config.yaml
rotation_deg: 5
encoder_arch: "resnet_bottleneck"
fusion: "prefix"
decoder_norm_position: "pre"
decoder_qk_norm: false
decoder_tie_embeddings: true
residual_init: "zero_last"
optimizer: "normuon"
lr: 0.01
orthogonalizer: "newton_schulz_5"
steps: 10600
weight_decay: 0.07
Rows from block 8 of the image encoder, named by matrix and row number. Each number is 50 + 10 x the weight over its row's rms, rounded and kept within 0 to 99. All counts start at 0. After the name is the row's rms in percent of the matrix's.
# convs1: 3x3 conv (encoder.blocks.8.convs.1.weight, 72x72x3x3), inputs 45-59, a 3x3 kernel for each
convs1.31 099:50 54 50 39 38 45 47 38 40 53 46 36 58 51 64 48 70 48 59 70 55 58 44 72 67 58 71 38 33 50 39 61 46 58 57 56 46 52 39 43 43 42 50 50 48 74 67 64 80 56 66 61 53 52 57 45 60 49 60 44 45 42 46 63 38 58 48 49 37 46 43 48 52 29 50 61 45 59 48 51 52 59 61 50 41 45 51 61 59 62 66 34 52 47 50 45 57 43 37 55 39 43 34 36 29 61 51 62 46 38 42 60 57 50 47 54 43 53 46 56 48 50 52 51 57 57 58 76 63 49 58 56 37 49 37
convs1.32 099:45 55 57 66 47 71 64 75 52 63 69 66 54 36 83 71 51 65 40 49 51 45 58 52 46 51 64 43 47 50 44 37 59 39 56 55 53 46 50 61 38 65 65 58 56 51 44 45 36 47 50 54 46 41 47 56 52 38 50 52 44 45 50 35 52 50 44 55 44 39 44 49 52 60 53 61 49 59 33 43 47 53 40 42 52 36 53 52 68 53 54 62 52 65 49 47 60 73 47 50 68 50 39 41 41 48 49 46 48 30 50 57 52 58 48 42 51 58 67 67 57 39 59 59 52 58 59 48 52 71 37 61 66 54 59
convs1.33 099:49 46 60 48 64 41 48 54 51 55 54 58 51 45 56 67 60 70 44 46 41 43 53 48 54 53 61 59 64 54 37 52 42 41 39 45 47 48 48 37 50 42 48 47 45 32 20 31 53 45 48 37 46 44 54 54 52 44 51 53 61 64 70 69 46 69 48 53 43 39 56 39 47 45 53 57 51 48 52 39 36 36 32 20 41 46 26 32 33 25 37 56 49 32 54 33 33 50 31 67 45 60 59 52 30 38 40 47 45 50 46 44 65 44 54 50 52 53 52 60 54 66 45 59 51 59 47 28 42 53 41 39 60 55 60
convs1.34 098:48 48 51 57 39 42 36 43 44 66 65 72 61 39 81 59 59 55 54 30 63 34 53 46 44 41 45 69 62 60 65 39 67 65 47 71 57 49 63 57 55 48 39 54 50 26 27 39 38 42 42 34 51 38 41 57 57 60 55 50 34 26 38 51 34 49 34 57 33 55 34 51 55 50 53 65 43 66 61 66 60 58 59 66 48 51 59 52 48 51 53 58 56 59 43 69 52 47 57 48 35 57 40 49 49 45 44 58 48 41 44 38 64 37 53 59 47 60 50 63 44 47 57 42 59 36 68 57 67 67 43 66 72 62 71
convs1.35 100:68 50 50 44 37 47 49 60 49 63 34 55 37 58 45 54 39 60 50 41 55 56 32 74 41 56 53 36 50 44 61 34 66 53 58 60 37 42 42 62 45 55 56 61 48 48 58 47 53 52 39 44 50 43 30 62 34 41 47 48 42 46 33 54 34 41 42 56 57 27 53 40 33 59 51 33 55 44 40 40 43 50 43 55 49 40 47 46 44 49 43 62 48 45 42 49 42 52 44 41 27 35 44 51 43 23 59 40 45 46 35 45 59 53 43 55 41 64 36 50 52 48 49 41 48 43 40 57 55 58 46 67 56 65 61
convs1.36 099:40 37 39 34 52 29 53 39 48 39 38 57 30 49 38 57 36 60 54 58 75 55 33 51 49 30 50 68 60 47 45 45 43 47 70 54 52 49 52 50 45 42 46 46 54 58 69 44 53 43 53 47 38 38 60 79 63 61 35 50 60 55 59 44 51 49 42 53 47 54 35 37 38 62 42 57 53 58 50 50 56 60 46 54 50 56 51 36 39 54 57 52 43 56 58 57 49 35 43 42 32 41 47 50 42 51 38 46 44 46 43 57 55 56 43 59 36 42 46 47 41 54 42 31 32 50 52 42 53 42 48 55 52 44 62
convs1.37 104:56 53 46 59 55 62 60 45 55 55 46 57 51 42 60 53 61 71 67 48 69 60 53 56 42 36 51 53 40 56 59 38 47 53 60 53 60 44 52 61 54 53 51 55 56 45 46 50 43 56 50 42 45 42 46 52 55 57 60 66 35 50 50 48 57 47 53 51 60 39 45 52 45 42 62 42 44 57 40 55 41 34 52 44 46 32 45 55 54 57 52 58 43 54 43 48 46 63 51 42 41 39 35 53 38 38 37 39 48 53 39 47 42 54 58 40 48 68 68 48 45 45 44 48 42 43 51 59 41 38 57 47 34 44 47
convs1.38 099:48 30 51 57 49 54 61 62 49 43 49 57 59 51 63 47 50 62 49 54 54 48 56 39 41 68 46 35 36 40 45 56 40 36 28 26 59 43 57 52 54 56 56 63 50 61 54 57 38 47 49 56 47 47 53 65 59 38 25 42 45 44 51 45 71 53 47 50 55 54 55 54 57 58 68 61 41 67 64 51 48 45 40 66 51 56 61 54 69 53 76 62 71 61 49 57 68 72 53 60 48 66 41 50 43 52 47 59 50 41 50 59 57 54 67 54 42 47 42 68 56 54 72 53 61 48 47 41 53 30 35 49 43 62 48
convs1.39 105:51 43 50 46 59 35 49 43 42 59 43 52 39 54 48 49 44 33 47 53 41 48 40 45 64 47 64 44 71 53 58 54 47 52 45 43 50 48 55 51 56 44 48 29 50 44 37 46 36 60 31 41 57 37 59 65 58 68 64 53 63 51 39 57 73 63 59 53 65 46 50 39 51 54 58 59 56 45 53 51 48 38 40 32 58 37 46 60 60 69 63 60 64 67 63 67 43 34 46 38 41 36 45 54 31 44 39 45 40 46 47 38 62 49 50 41 38 61 54 59 50 62 57 40 51 43 48 36 40 46 55 47 66 43 65
convs1.40 095:40 29 52 43 54 58 55 55 65 48 57 45 48 49 48 55 41 43 50 53 58 51 43 38 55 53 58 48 35 46 58 47 53 52 42 61 53 50 52 44 51 49 51 47 45 50 40 48 46 55 50 38 39 42 50 48 50 54 48 60 46 57 53 47 46 50 39 52 42 44 34 47 26 33 33 46 38 34 41 38 27 45 47 47 51 46 70 55 65 58 53 29 50 54 40 57 48 35 47 30 39 30 26 37 18 44 25 33 60 52 54 43 57 51 49 33 46 40 42 53 44 39 56 42 78 45 54 70 61 66 41 71 66 78 84
convs1.41 096:45 25 56 58 36 47 49 54 52 34 30 44 69 49 46 46 52 48 42 23 44 44 47 34 56 42 52 38 35 24 56 34 67 50 58 66 45 41 45 55 40 53 64 53 66 68 60 63 40 51 42 40 44 43 36 49 38 50 52 48 56 34 56 59 65 57 59 45 58 70 60 57 51 59 51 54 42 55 64 74 59 37 38 31 50 53 44 54 35 61 56 57 48 61 52 45 62 64 68 51 47 46 39 38 49 67 54 52 45 35 48 51 42 54 54 55 50 44 38 51 66 31 59 59 66 80 38 55 46 43 56 49 59 51 61
convs1.42 099:50 54 44 49 51 49 61 46 42 53 43 49 40 53 32 52 47 53 42 38 54 37 51 32 24 34 41 50 42 51 42 40 55 58 54 57 52 49 43 50 58 48 41 47 55 51 47 64 59 27 61 68 79 72 40 31 47 35 32 46 60 40 55 50 46 59 49 53 45 52 64 69 46 50 49 60 55 53 55 54 53 49 45 52 54 44 51 53 53 61 52 47 54 49 56 44 57 41 46 47 42 49 31 69 43 50 45 42 43 50 52 52 53 58 47 53 45 56 63 53 61 49 75 63 75 66 44 65 42 61 51 58 61 50 63
convs1.43 097:43 68 53 50 45 41 59 40 51 46 51 41 54 52 55 47 49 44 53 47 51 40 54 57 67 67 50 49 33 58 61 51 72 55 53 50 44 51 49 51 58 55 49 42 55 47 48 69 43 58 62 42 49 55 42 38 46 60 52 46 53 46 66 53 38 61 45 55 43 61 52 52 43 36 40 55 50 70 49 61 72 49 52 54 48 50 34 50 47 53 82 52 81 63 42 66 65 65 78 51 51 52 35 44 42 52 44 53 37 45 48 38 43 44 55 48 62 56 58 59 44 53 50 60 43 48 50 58 38 56 45 59 53 42 52
convs1.44 101:62 37 52 55 59 43 56 37 42 45 67 59 65 12 72 82 99 90 55 46 55 57 63 60 42 28 42 55 38 64 50 41 56 58 42 45 36 56 40 48 51 45 55 55 49 51 64 49 52 66 58 36 36 46 53 39 51 53 65 47 41 45 40 48 48 49 52 46 58 61 42 65 54 34 66 44 60 51 41 41 45 40 49 42 52 50 44 51 60 41 65 62 60 59 53 71 45 42 41 38 43 46 46 35 39 48 52 52 43 43 38 52 50 46 60 58 52 53 42 56 55 52 56 43 45 45 45 46 62 59 52 52 54 32 47
convs1.45 105:54 82 64 46 51 55 43 42 35 57 39 32 57 51 43 63 54 64 64 56 58 42 61 49 42 40 42 61 59 49 44 37 46 43 48 43 52 57 46 53 46 40 50 48 47 32 38 42 49 83 54 48 58 56 52 56 54 53 53 47 67 56 58 42 62 59 42 38 60 52 49 48 36 22 45 43 50 45 60 61 55 46 46 50 47 63 50 48 52 56 47 51 47 52 59 50 54 64 62 48 59 59 30 43 47 37 22 39 39 54 49 49 48 52 58 48 45 75 99 77 53 49 66 55 39 59 74 73 62 38 44 40 54 56 43
convs1.46 101:45 55 44 47 64 51 38 45 33 56 45 53 46 51 49 43 42 41 43 53 41 50 34 53 80 74 81 47 46 58 55 53 50 45 48 56 56 51 45 46 48 50 49 42 48 60 59 54 49 54 52 43 43 40 47 45 47 56 39 60 50 52 45 58 70 54 51 54 48 51 40 45 60 48 50 47 43 59 48 37 48 55 52 58 53 47 47 52 36 49 42 50 47 64 55 61 36 47 51 50 51 59 53 56 55 49 37 44 47 39 44 51 39 45 47 65 49 41 50 33 53 46 51 64 52 54 49 45 53 45 51 48 53 47 50
convs1.47 103:46 40 64 37 25 90 53 84 65 54 45 56 37 42 43 54 48 58 36 39 71 34 38 73 22 75 57 54 58 58 43 41 40 51 31 47 49 50 45 51 48 54 66 60 57 53 54 36 54 49 43 57 44 55 46 43 43 51 58 48 46 41 41 52 48 54 44 51 52 38 51 46 50 53 45 49 49 51 52 46 48 39 37 44 32 36 54 27 64 50 47 51 49 40 42 43 35 43 39 50 42 42 36 45 51 41 62 45 41 48 45 53 41 57 51 52 50 49 32 68 36 34 85 35 87 76 32 40 58 44 45 61 36 67 44
convs1.48 101:38 42 58 48 43 64 55 63 61 40 43 43 52 53 63 60 61 49 43 47 38 35 44 47 35 48 40 47 39 44 36 56 30 49 57 60 56 50 55 49 48 53 50 68 52 44 63 51 58 56 40 53 31 42 50 48 53 49 41 50 34 57 44 40 42 47 54 49 53 50 60 52 49 52 58 57 58 62 46 37 57 47 50 45 39 32 37 40 49 64 40 32 45 46 46 44 52 37 47 48 35 49 50 34 50 50 55 77 51 44 42 39 42 58 60 74 43 43 54 53 49 50 59 44 50 54 42 52 35 47 61 50 47 57 51
convs1.49 101:60 60 52 70 40 33 57 51 30 52 56 71 46 37 64 46 53 49 42 70 38 69 50 20 60 58 38 41 41 57 36 57 35 53 37 40 56 41 52 46 50 50 48 46 56 81 75 63 57 47 54 49 27 48 53 60 48 44 41 37 49 51 55 46 49 49 52 53 34 51 40 31 55 34 53 56 55 60 58 53 59 33 48 30 63 65 30 54 56 27 50 43 63 44 54 42 46 49 48 40 51 41 57 58 32 71 54 40 59 38 43 48 55 45 46 55 45 64 43 51 55 36 41 49 43 24 37 31 27 55 50 53 62 67 56
convs1.50 099:45 69 54 66 68 54 51 53 47 43 50 55 59 56 46 49 60 57 51 51 52 33 50 44 56 54 72 53 45 50 56 47 54 60 31 46 54 55 57 58 50 67 51 57 55 48 44 40 50 47 58 35 67 52 48 40 52 48 47 55 48 41 46 55 33 36 34 56 49 44 38 64 50 41 58 49 50 55 53 53 64 57 40 55 40 39 56 58 48 72 55 56 68 56 56 55 54 60 53 57 44 45 65 34 63 60 62 58 44 51 51 58 54 57 52 35 45 50 51 61 52 53 53 50 54 71 47 37 54 36 52 40 45 44 50
convs1.51 100:49 57 48 50 48 48 47 48 46 43 50 36 54 44 56 45 46 49 53 57 59 54 54 55 38 52 46 58 80 43 50 51 56 53 68 48 46 43 38 51 55 52 31 58 41 38 34 40 50 64 61 41 42 37 53 55 50 49 54 47 38 47 45 36 45 34 58 41 32 58 43 44 44 28 43 24 59 37 56 51 45 36 44 44 53 66 67 63 59 50 36 45 44 44 59 47 61 61 47 43 42 35 48 44 44 62 40 53 48 49 61 63 42 52 47 50 44 55 44 45 40 53 34 52 52 56 41 46 44 47 53 33 41 49 30
convs1.52 103:42 36 35 55 53 45 48 42 43 49 44 49 49 45 45 60 62 57 70 59 77 84 10 95 74 39 76 39 41 46 39 60 43 41 37 48 55 54 53 46 52 48 51 52 48 30 39 47 56 46 51 58 40 47 43 52 37 44 63 43 52 45 33 46 53 48 52 33 56 46 45 61 34 56 51 58 67 33 59 44 60 33 46 48 67 33 70 43 22 59 50 55 59 64 55 52 62 62 56 45 56 49 60 51 60 57 55 59 61 64 59 39 58 52 47 49 40 50 61 44 52 56 43 57 36 56 45 46 42 45 54 55 51 41 51
convs1.53 099:55 50 44 47 60 57 52 62 46 46 43 42 47 56 37 47 28 42 44 46 47 55 46 71 52 70 54 40 31 40 46 38 37 33 48 45 51 54 45 52 60 47 47 37 58 50 51 47 52 38 53 64 61 58 44 55 48 67 37 64 79 66 76 53 56 64 46 53 50 60 41 48 38 52 47 57 49 44 54 36 59 43 58 36 50 22 55 42 45 45 43 63 46 58 52 47 52 47 51 51 55 52 54 51 52 53 46 53 46 44 42 54 56 54 44 39 50 48 47 49 42 51 67 44 43 63 50 44 49 45 49 41 70 75 72
convs1.54 100:53 59 46 57 63 38 50 24 38 50 46 40 49 45 46 47 53 40 51 48 54 47 51 43 55 47 59 44 50 46 68 53 41 50 44 61 48 57 57 56 59 52 52 59 45 63 51 56 60 49 47 57 58 41 46 46 45 45 47 44 52 60 63 60 57 52 56 53 44 53 49 60 45 58 50 59 54 50 54 31 42 68 60 55 55 47 61 38 31 37 46 55 47 55 50 52 46 54 40 48 47 67 49 54 37 64 50 56 53 36 53 42 50 52 54 68 69 50 46 55 46 54 48 62 62 59 51 56 51 45 49 56 48 47 53