From a checkpoint of a small image captioner: 8.17M parameters, decoder activation silu.
Rows from block 5 of the text decoder, named by matrix and row number. Rows with one number belong to one attention dimension. Each number is 128 + 24 x the weight over its row's rms, rounded and kept within 0 to 255. All counts start at 0. Numbers have three digits each. After the name is the row's rms in percent of the matrix's.
# v: attention query, key and value (stacked) (decoder.blocks.5.attn.qkv.weight, 768x256, the v third), inputs 0-85
# proj: attention output (decoder.blocks.5.attn.proj.weight, 256x256, transposed), outputs 0-85
v.84 100:100125152137120117128149131122106133190086170101120151149146140107103126095145113119127120122122124106101160140123136118107118181118128086181121143115088126129126142132185108117126112094112114058151084080138106152094109105122104127101104175137115086148168167
v.85 101:113132196088162130103138126140114150126136102143126119128115109131148170143130125139144118140156128150111088102160139149131161114147114166139101087109142105164101098141119099128145153127153113148132108129090149101100115147140131112055092126145122163104115112
v.86 100:116120102163124128127145158132158125100134179161116130113113172091142144129123137117103127116126105105077115124111121148130082134155151110092149129115164137157114122167153182167157112145126130144130121089096161152086111136140134139118124106117102134105104140
v.87 096:127161065111155118163153107121092122103122139143114094116115171115111160115143135155153105116141129149140083088119110142125118165073123132147118108135108135160111077130158102080155138124134102133130126123135134185130120130113112119149111130190144141125142157
v.88 095:150133067140120159103114070119092087115105095166144137149143142141154145101150132108145093130131101114168181145121082144075139127168115160161107135093129145074106124097154101096148170145124138140138122161128124139131115153139122145096161109145080114141084093
v.89 099:146091145147141186101158153138108101126135131085071114135114086098081141109146145124128089132094168119141122106133119160107090116138106163107112156123118127161126158105162120124157103132102106113142101147121162145129121115142189170108137144105155128121136142
v.90 103:099124132118143100079106133128111124127117119116180124194128125136121133123142136085110185153146138099123121128120118148132138124141131101183087127112173122104131156125134159095155151152165102148129110121134117140136095182088101079139111130126133107114137177
v.91 095:106098138144149120120199150109126127131109107122111102115149154136138143144135093152136107118090128139078140162138154144134136091162150128115177140107110130139150111156151118144119150109137091122078157097094103099152096092111148117123115135126178157137102103
v.92 099:128094166101151119107147142123096104135134172124104135151113149103107179110113124116129134118127127118114110123102146100159158133142188111130142127092147156149135105167137070104148129111100166131137154091141100208154198120133143142062112166147155110101155111
v.93 100:163140151142116129143118096117188129153163107117113108108082122164113146140120154116117163079111149161095160167076149129097106143093085138119122137104091113123136140144097121126102134125159114106118175173112195126121129112081111122122142120131136121113116105
v.94 102:109147185119127125133148167129127174156126156112160111125170065089120134109155121074048130097148149163120168152106141131174162110134120123102116133129126140124148128115093121171141149130134126167142115098162143145080144093159148165137143181110100121147135111
v.95 103:108091112110107126129140161093119154106137142145126154144107125120174112162164154143130100115167125123111131134124131135147160188104145125128092167116111137135148134130108120165108123147079118094126140083099123129127121130147126110091117134085152125136090120
v.96 094:152108129106146196134150151132113117145142131124147129152125136132113117110169158154104159093126121128120172099156171119112139163114113112143139136125148177113150154141145119110135136155140147119111127124121151145111122110127120150137102104092130129116190128
v.97 100:090131143120184131159103130146136095121160098118134116132147140153117143117128143104149157130107146081109129129095103113141130097082147120115093124106135115099118099080161143148120139094131121130142158174124140137144147154128119146172100158150136147108095139
v.98 108:142166155139130157163126150121094141136132087140163083091111119135132119148104152113141146108110147102142084154127162104148181073134105141134148105159174120108153118125107113117107128160093110148104083131144104110152186163146143130122131133144086125075105148
v.99 093:165179155155153149108120128125131080119096147109107104107123092169183141093162138130120161082077103140118140147124143127132107098160122135157108132119139097162075163102146166128153081163137123109103145161166126117132102107136131125140112159111119140158143132
v.100 102:098147156153139149159086156107149101085103142103092097147137138177129143128088168120117115162141112176122116108197146118148120133112112103097140128138125164084172132128125135133150133129115124157117143144127108141147114142165127120127122156122156155165173115
v.101 095:140129131179151112144129121148142136125129144127156130129137091137103117133179131089111143144096108123128151151082110144162118146095099134133150089130139090102120118117105160115109126118123133077157140170124149115104147123123142125113139137120114111118116183
v.102 102:118181167087135132161114152127161108132120103154151127135125104150120091165133151081127138119091095091101143150150126084144097129143181141136149149112158121136097122117088151108130134086129132135145126173131167092151118111117173117111142119107147134130163102
v.103 101:178114140092122169148133096178146092177123107113132105137098089122124072096139159127137102151099128121129135185119133103105127119129117106081117131133136122126106133136108135139144091116126102147129160157105121093173125123126121145121112185114138108133134145
v.104 100:140117083119139121119097117140132182080142164142122152123109117111132121160111091134142161138154180135125137105135160180119143109102126120146137154123143165145110150148119068151132110141125182123140067148144099152132168166124132136138091164141111121115102136
v.105 104:152098150048167137143125172148118059132123134145116099123097144112098136139146129116124067113121139129143150112161162130134150140106128155114141163137127095146136136114112127138168135144159155143133138165133148125167083109098119120112125078105120160065111105
v.106 098:139137157121129111183095123133125118142142146118141129103109106122135126154129158103126104093154128127136086125088159141086149124108146160117089130126107150105137145140150114131103126140134157118125163101077114104141137075146144132082105119082096117151133120
v.107 105:134122148113170134140104149149116114168132081164136116165122161128167140114115142131120137120091123120110121110125138067093139124086106129129112116153110134105119134157136135125162084095170095143118140143137141076103156094133149077188117143147124132150159118
v.108 100:122145128121164131146119102140131124110182149119129128099113162160147088102089089191130136135151094120133133148175156125103136120131136169128142101093122123124150121110101115136037135124135180122087136106166093065130141137114132086149117146154142137124153118
v.109 094:104131105141137136143123113138158156107118181178127070119129135147115132131106106170124141170120090153157155122114109166144125080087125129144110070134158111145096110140136119124128111151123153130142155166102133146154116146152139119139144156131145107143117134
v.110 101:090136161104105141185139139117109105171125115146130179117147121068114088125111147140136110134121099130142117114109085109133135113108135123169136103113083097133145106121068146131147091158110105112102112090134164120124118141129103166126171111122129105156151130
v.111 094:147148108119175099106126128179111162115118110158111120143148098139118163107153123128127143154135136135105122110144124150140131110114114104144133148136113122095112135122150147147094122116110140143122082127156109097167113115119104113115120156105099121170117130
v.112 100:094140099147127123093161112153130125133113172119111102128118156137099111152107108124176127096123137111120144097088138164168108101109155124116116102173207126140138156108117101124151123130161090111128153149142125088115107115087139140151146127094135119147131114
v.113 100:116156119127137131100093113117130136165129097140138088169129139140128104095143143096148085114104166138088151174131122124143144082150108141135161139163156117174090146101147131131146126092127128135170134143118112121097113136130200092160122102148127083109112145
v.114 094:059122174098144099106114148128098141119105128134138107188134104131114175122124142147107109135139127083138117110153139128116191139119106144132108071166141128135128121124134149146113133137158122104149145130162122090129149128128116125103150101154144141172152147
v.115 096:121139102085111154143138114143138144154132111148166182143114148129126090125131167096097093129132115154121132147096124182179082111152125109150125154135167091125123089121095144122098134193132112137148139120178136144138114098128126173147132126131121131137094123
v.116 095:151096126120093164132145079105139134121165140165102126114168092098116149155089109105107123111120145082128117158097104145131134140140136135105148183109162136159139154112108131164136151089134129144111105158094136175113132137107081116115119129154110129120071178
v.117 093:113155117156138088123142140099099098153116142088090124146125119139100166127165086104127155160123130134120155136135111116131101128154138148101062118119132105142159081099091155101181145181127129152116141121094122183095095171147120144122129131114173136124139165
v.118 101:137118144211103112112099130128154103140124172165137127100104063122142125121141151133126132168140156091145134118176149090113117132158142131094123162128180115149129156118147138137055126089095167136118102101139092141124164122116124185132101179165108088127127082
v.119 097:143118127124163150069083124090104138125177119104125122102115129149099161137164126150145117148151099197126148119100109076113097166150123139106127159169077117146144155114115129139125142144107116083090116130106107124130098110076103170168102142142127090098172106
proj.84 098:152108092110174143097100154153116126132131087112160139123133127105140116104147166097160090101123156183118123137130130089145142118148142118157129117128133105132105112087115115102173130169153138156098149148119117119103128116103152120151171101132093141152085120
proj.85 098:133150148115136129102103141140139122147109119119126120139102154186130094107111124118156133104082120140154162137185127108097126151145066084154152172128104105164120085113126139124090086136121154114128136101158142131133099175132116158147121104140125128140131131
proj.86 101:122140179158099177139089132133121175149093149121143136153134121166114087111136108130106144175148109121141130143112135124102076143133113142140128146137089074146130148115132090126145157127185137102174100151122146113141101115123123092160137155108108135114118108
proj.87 089:107092118111076131077129129147133159148118084137141168119164119175145094104140121112162136157113123149140144153164173106115159084136172129135104155136130177156103081146087128147089135117134124100104150119124089105135120127153138119159163121126140111151131131
proj.88 097:114102142131126085128149129089100119136113126095145127136097067080129105090085147178153140152123125058158105107131150109148145134133130141126130125136111134094146159123106131124139106102181122136106185082127129107086136094122103141083104114124173126079134144
proj.89 098:147159160132146144166131089103105172133139107140194119119086098117160179136122101129156151114131124108106118128114134094130130103112147104145139130120144097119086082101103136118129111107089121120121095118130095120129148142134167132133148110078144119133117139
proj.90 108:142155136114120088156140111122136110151103134134142158096125126127135163091149119118132116103126105135142107110096128137129154140139060119069142150115158151122138150194142129123091137116121132135161142149107166096106086116149135146141134108097141145126098082
proj.91 099:122158142120128118156137109158114123130098127171150093137135167141138130148131118091117128161165135163163092163139135103148130140147133143097089133142145107137109109112133159140135104123111165142175128165092120121148162152122161113117112112047071102126115144
proj.92 094:161159107095045156140133094139108166146117101133143170143108086157158092136146102142127132126136141107135152088136157111079108122114100135166103146161153125148134118131088136114165131155136110159151137158134149113121088168123141160135129072116083141144151101
proj.93 102:087120161117170126151118171151131101154144172130073123130141144121107117145136079125124076150135157128135120107107134095167123136123152134121155105118195113113119124121119152124163113118090112099146134141137112136147154145166133098129158114081124134098116148
proj.94 100:169157080135121147139153100134134113057135091122114126136148094126156107103094157150184151124125106128096141114077110141110121110165089096154121179079102122136156149154129129102143119135176138149161118149095119090178162125160088100123092093172107122123144150
proj.95 099:177107138131138112105081155133130150118120133128115145115148106095135117099108087174133130108137118112106085114166157128134092108135130151073135100132142144114134112140115153100123098100142140116129136153131157168133137130081136112137131131148109121159144094
proj.96 098:125156091136122129119134155129145146129121114160150128122116096162113124161105081140148154148145132117105154129106078110133143154121116150143142152151120097095151064107104106148128134133122089113122137133120113134150142095152130114125167109133143165097109109
proj.97 095:122130105154088105093145087122178157175131139154101115135128116117086171118112136147124120098137119133169120126136133136083143118132098081134186126092126120157128128116085119118122131127187132157138096115135152145101160123159131122090131156100136112126135167
proj.98 103:155143074134125106117157137125141091127128135124125125137118153129161142109130108133134158116156102148151128165138105134119108133117112113091145128148078176147127123156138145129161141140112140122102167152187164124133129122137084113146149174125140168142131091
proj.99 096:116088120124136111145115151111151091070138112110136141156123143098132139133088117083151175134123140089148151084123136170158135115156076153125139138109134109175178109133125113116138209100156155166116125099097122147103113135151108105160132098119138135105140140
proj.100 102:141113101151122136120160126089140141157105162146152143049135122145170127122132118113103100125115129158132156115092094136152158116134134158153077105102131095136117123134108087155119110137080126140151127130120166169149106101121116178138109085127128156145084093
proj.101 094:116090139124095100099094113075121113136141161114100164089154160106125132113119094119160159075137131148106129133133093118118113144154161122119147151118110178142149173124153142111142137109153130136079122160098085130103136091125125146102140100144121128153116134
proj.102 102:134099124176146125100165131086144138121158146115083139156140147138145127112134136168119120132110145188122110110141166110098147096143071131155129116141118120112149121118142143071139127145103148123113112114148120176114064137148166102137119133120127146102121156
proj.103 098:102155141163168143137105127103092144112113148093129158102153097165142171150115125119125180109102151119131106080103121107163160141124090122181166134126147156124153128072092122144173147124130102128106133114085173167081101143142119106090125152136141112127146151
proj.104 100:168137172104124169105164141165122090141106082101130141138105142148138080130100121122130152130113098112162111107107146138132124134106128100125088099109138106119128134105130104110121145151103097137157131122156120129153057125106133132178139102133151139132091152
proj.105 106:153154146194077166127109129094117171115127118129197118119156121108121124131132115172102142142140146154185106166149122116178123169155116115168090137136152139129122132106134096057120154092125104116116120117117130166104156138158146153121130183160128178165114118
proj.106 097:120134116080094102176149155144120133119133167131095119137072133131113124093134118153105155146145117120106151124147134149119103055140123095137121132146119118134137126169157126102157114114129151107114093151119146148130146161100091093141163115131104167141102100
proj.107 103:147144129155127072110162118118121105154129155101122127080137111156139128148095192115110126172129106115148104127127110167132125079136130137082103096154098131171160134093116120127149148146105140090158143118123116146127121130144121125122157121139146115137150089
proj.108 102:144147098147124127114100154115179089129144138134135095138171134131129135146144154065094094123109115140097115142134057144131137139106153095116132136131127133132126177117135158121169119136100098132130136152131108134144104132096093165121135115112131141177130121
proj.109 092:091076107134113177125131106139145114133172106111151155132110147133138128137119132075176118104162140130141100122162103097100121193176127095140169160138109170123099158165126124158141114115136132149096147092110113162108088147143103118130111122082120103128141145
proj.110 096:101101106171144123098113121133121111124130129123090091147148132120103126151130149143122148085111123168102128139168147119144165155168156149139133160117158125158093128071127101134155171118110086102101144139165093117110142095106148041100115126130132175148145147
proj.111 097:119149126136170144114138150135137094117093131109102101128095165106129125130089172175141072131111126144151155139114111106120104115141139140150147108071164093166167131058103161129138115176141151155141182104104176109132153170138129167110125123142132145144116125
proj.112 100:144136091100143137145116179159123104138163124152148100125178150133124131171090147100097129154158124126158113107139157168137142114141117126137154134104111136122102145176104155149118136134104161158124091089093155142124162166136141112119121108160134093142119154
proj.113 099:088057114125125131118118124095123070125141175126090132118156140149181141149101134096137199161116113105174071069137137098120121153122143106127125110152088165101158102124176126112092138120104157151123134106140123104100134094119101117110142160149153123131168128
proj.114 094:178131121132111093153125113135140069116146109156103136093132134116122144159132134100111094131136121175145137130170116163117164116121124094165109152116170156080131173155096127110149107122101114156105145135098150114155115137103125134128135121132129123172110130
proj.115 096:140105210164168091138158136146103145073106159136099067128156118162145131087111157132117112164100152095106118146127160073111163163123110139121154152073110158164139154138128092124117122088126163111138087121081129097103142163121151124114112133154148099124127126
proj.116 101:057121121123116132102121158187090104167116158145143141121129156112156110158126144151150108149128110137133139114175133146099094098097136078141127122116148114097102096126116134097107106113133148148131130083165074117158120154134124142120120176098142101126115160
proj.117 091:139139124098112137186090094150183106117114108170152153162129106134140103105108151153097129090125121137126157118096117149124124115145114159145173188133126127122077169134148108177081168095119145137120118142138111064149130072137091102073116108122108146138135108
proj.118 104:134096112096130125115177130132116108067137116130119109100151155104110095169153122121114135085129098105117112144131119122154127131145113105099095059128130137180159082117102138091166080178116076172145136123127155105129076138147100111114147125113097120114123119
proj.119 102:116160104155136178161170136157168126133145086163130116141172167118175121118128162074153130153107120102107138166113124103104120125124100128168173084111158137098103097137112136120111112121096116140168135106141133126125151129138163111096165129126178127158114148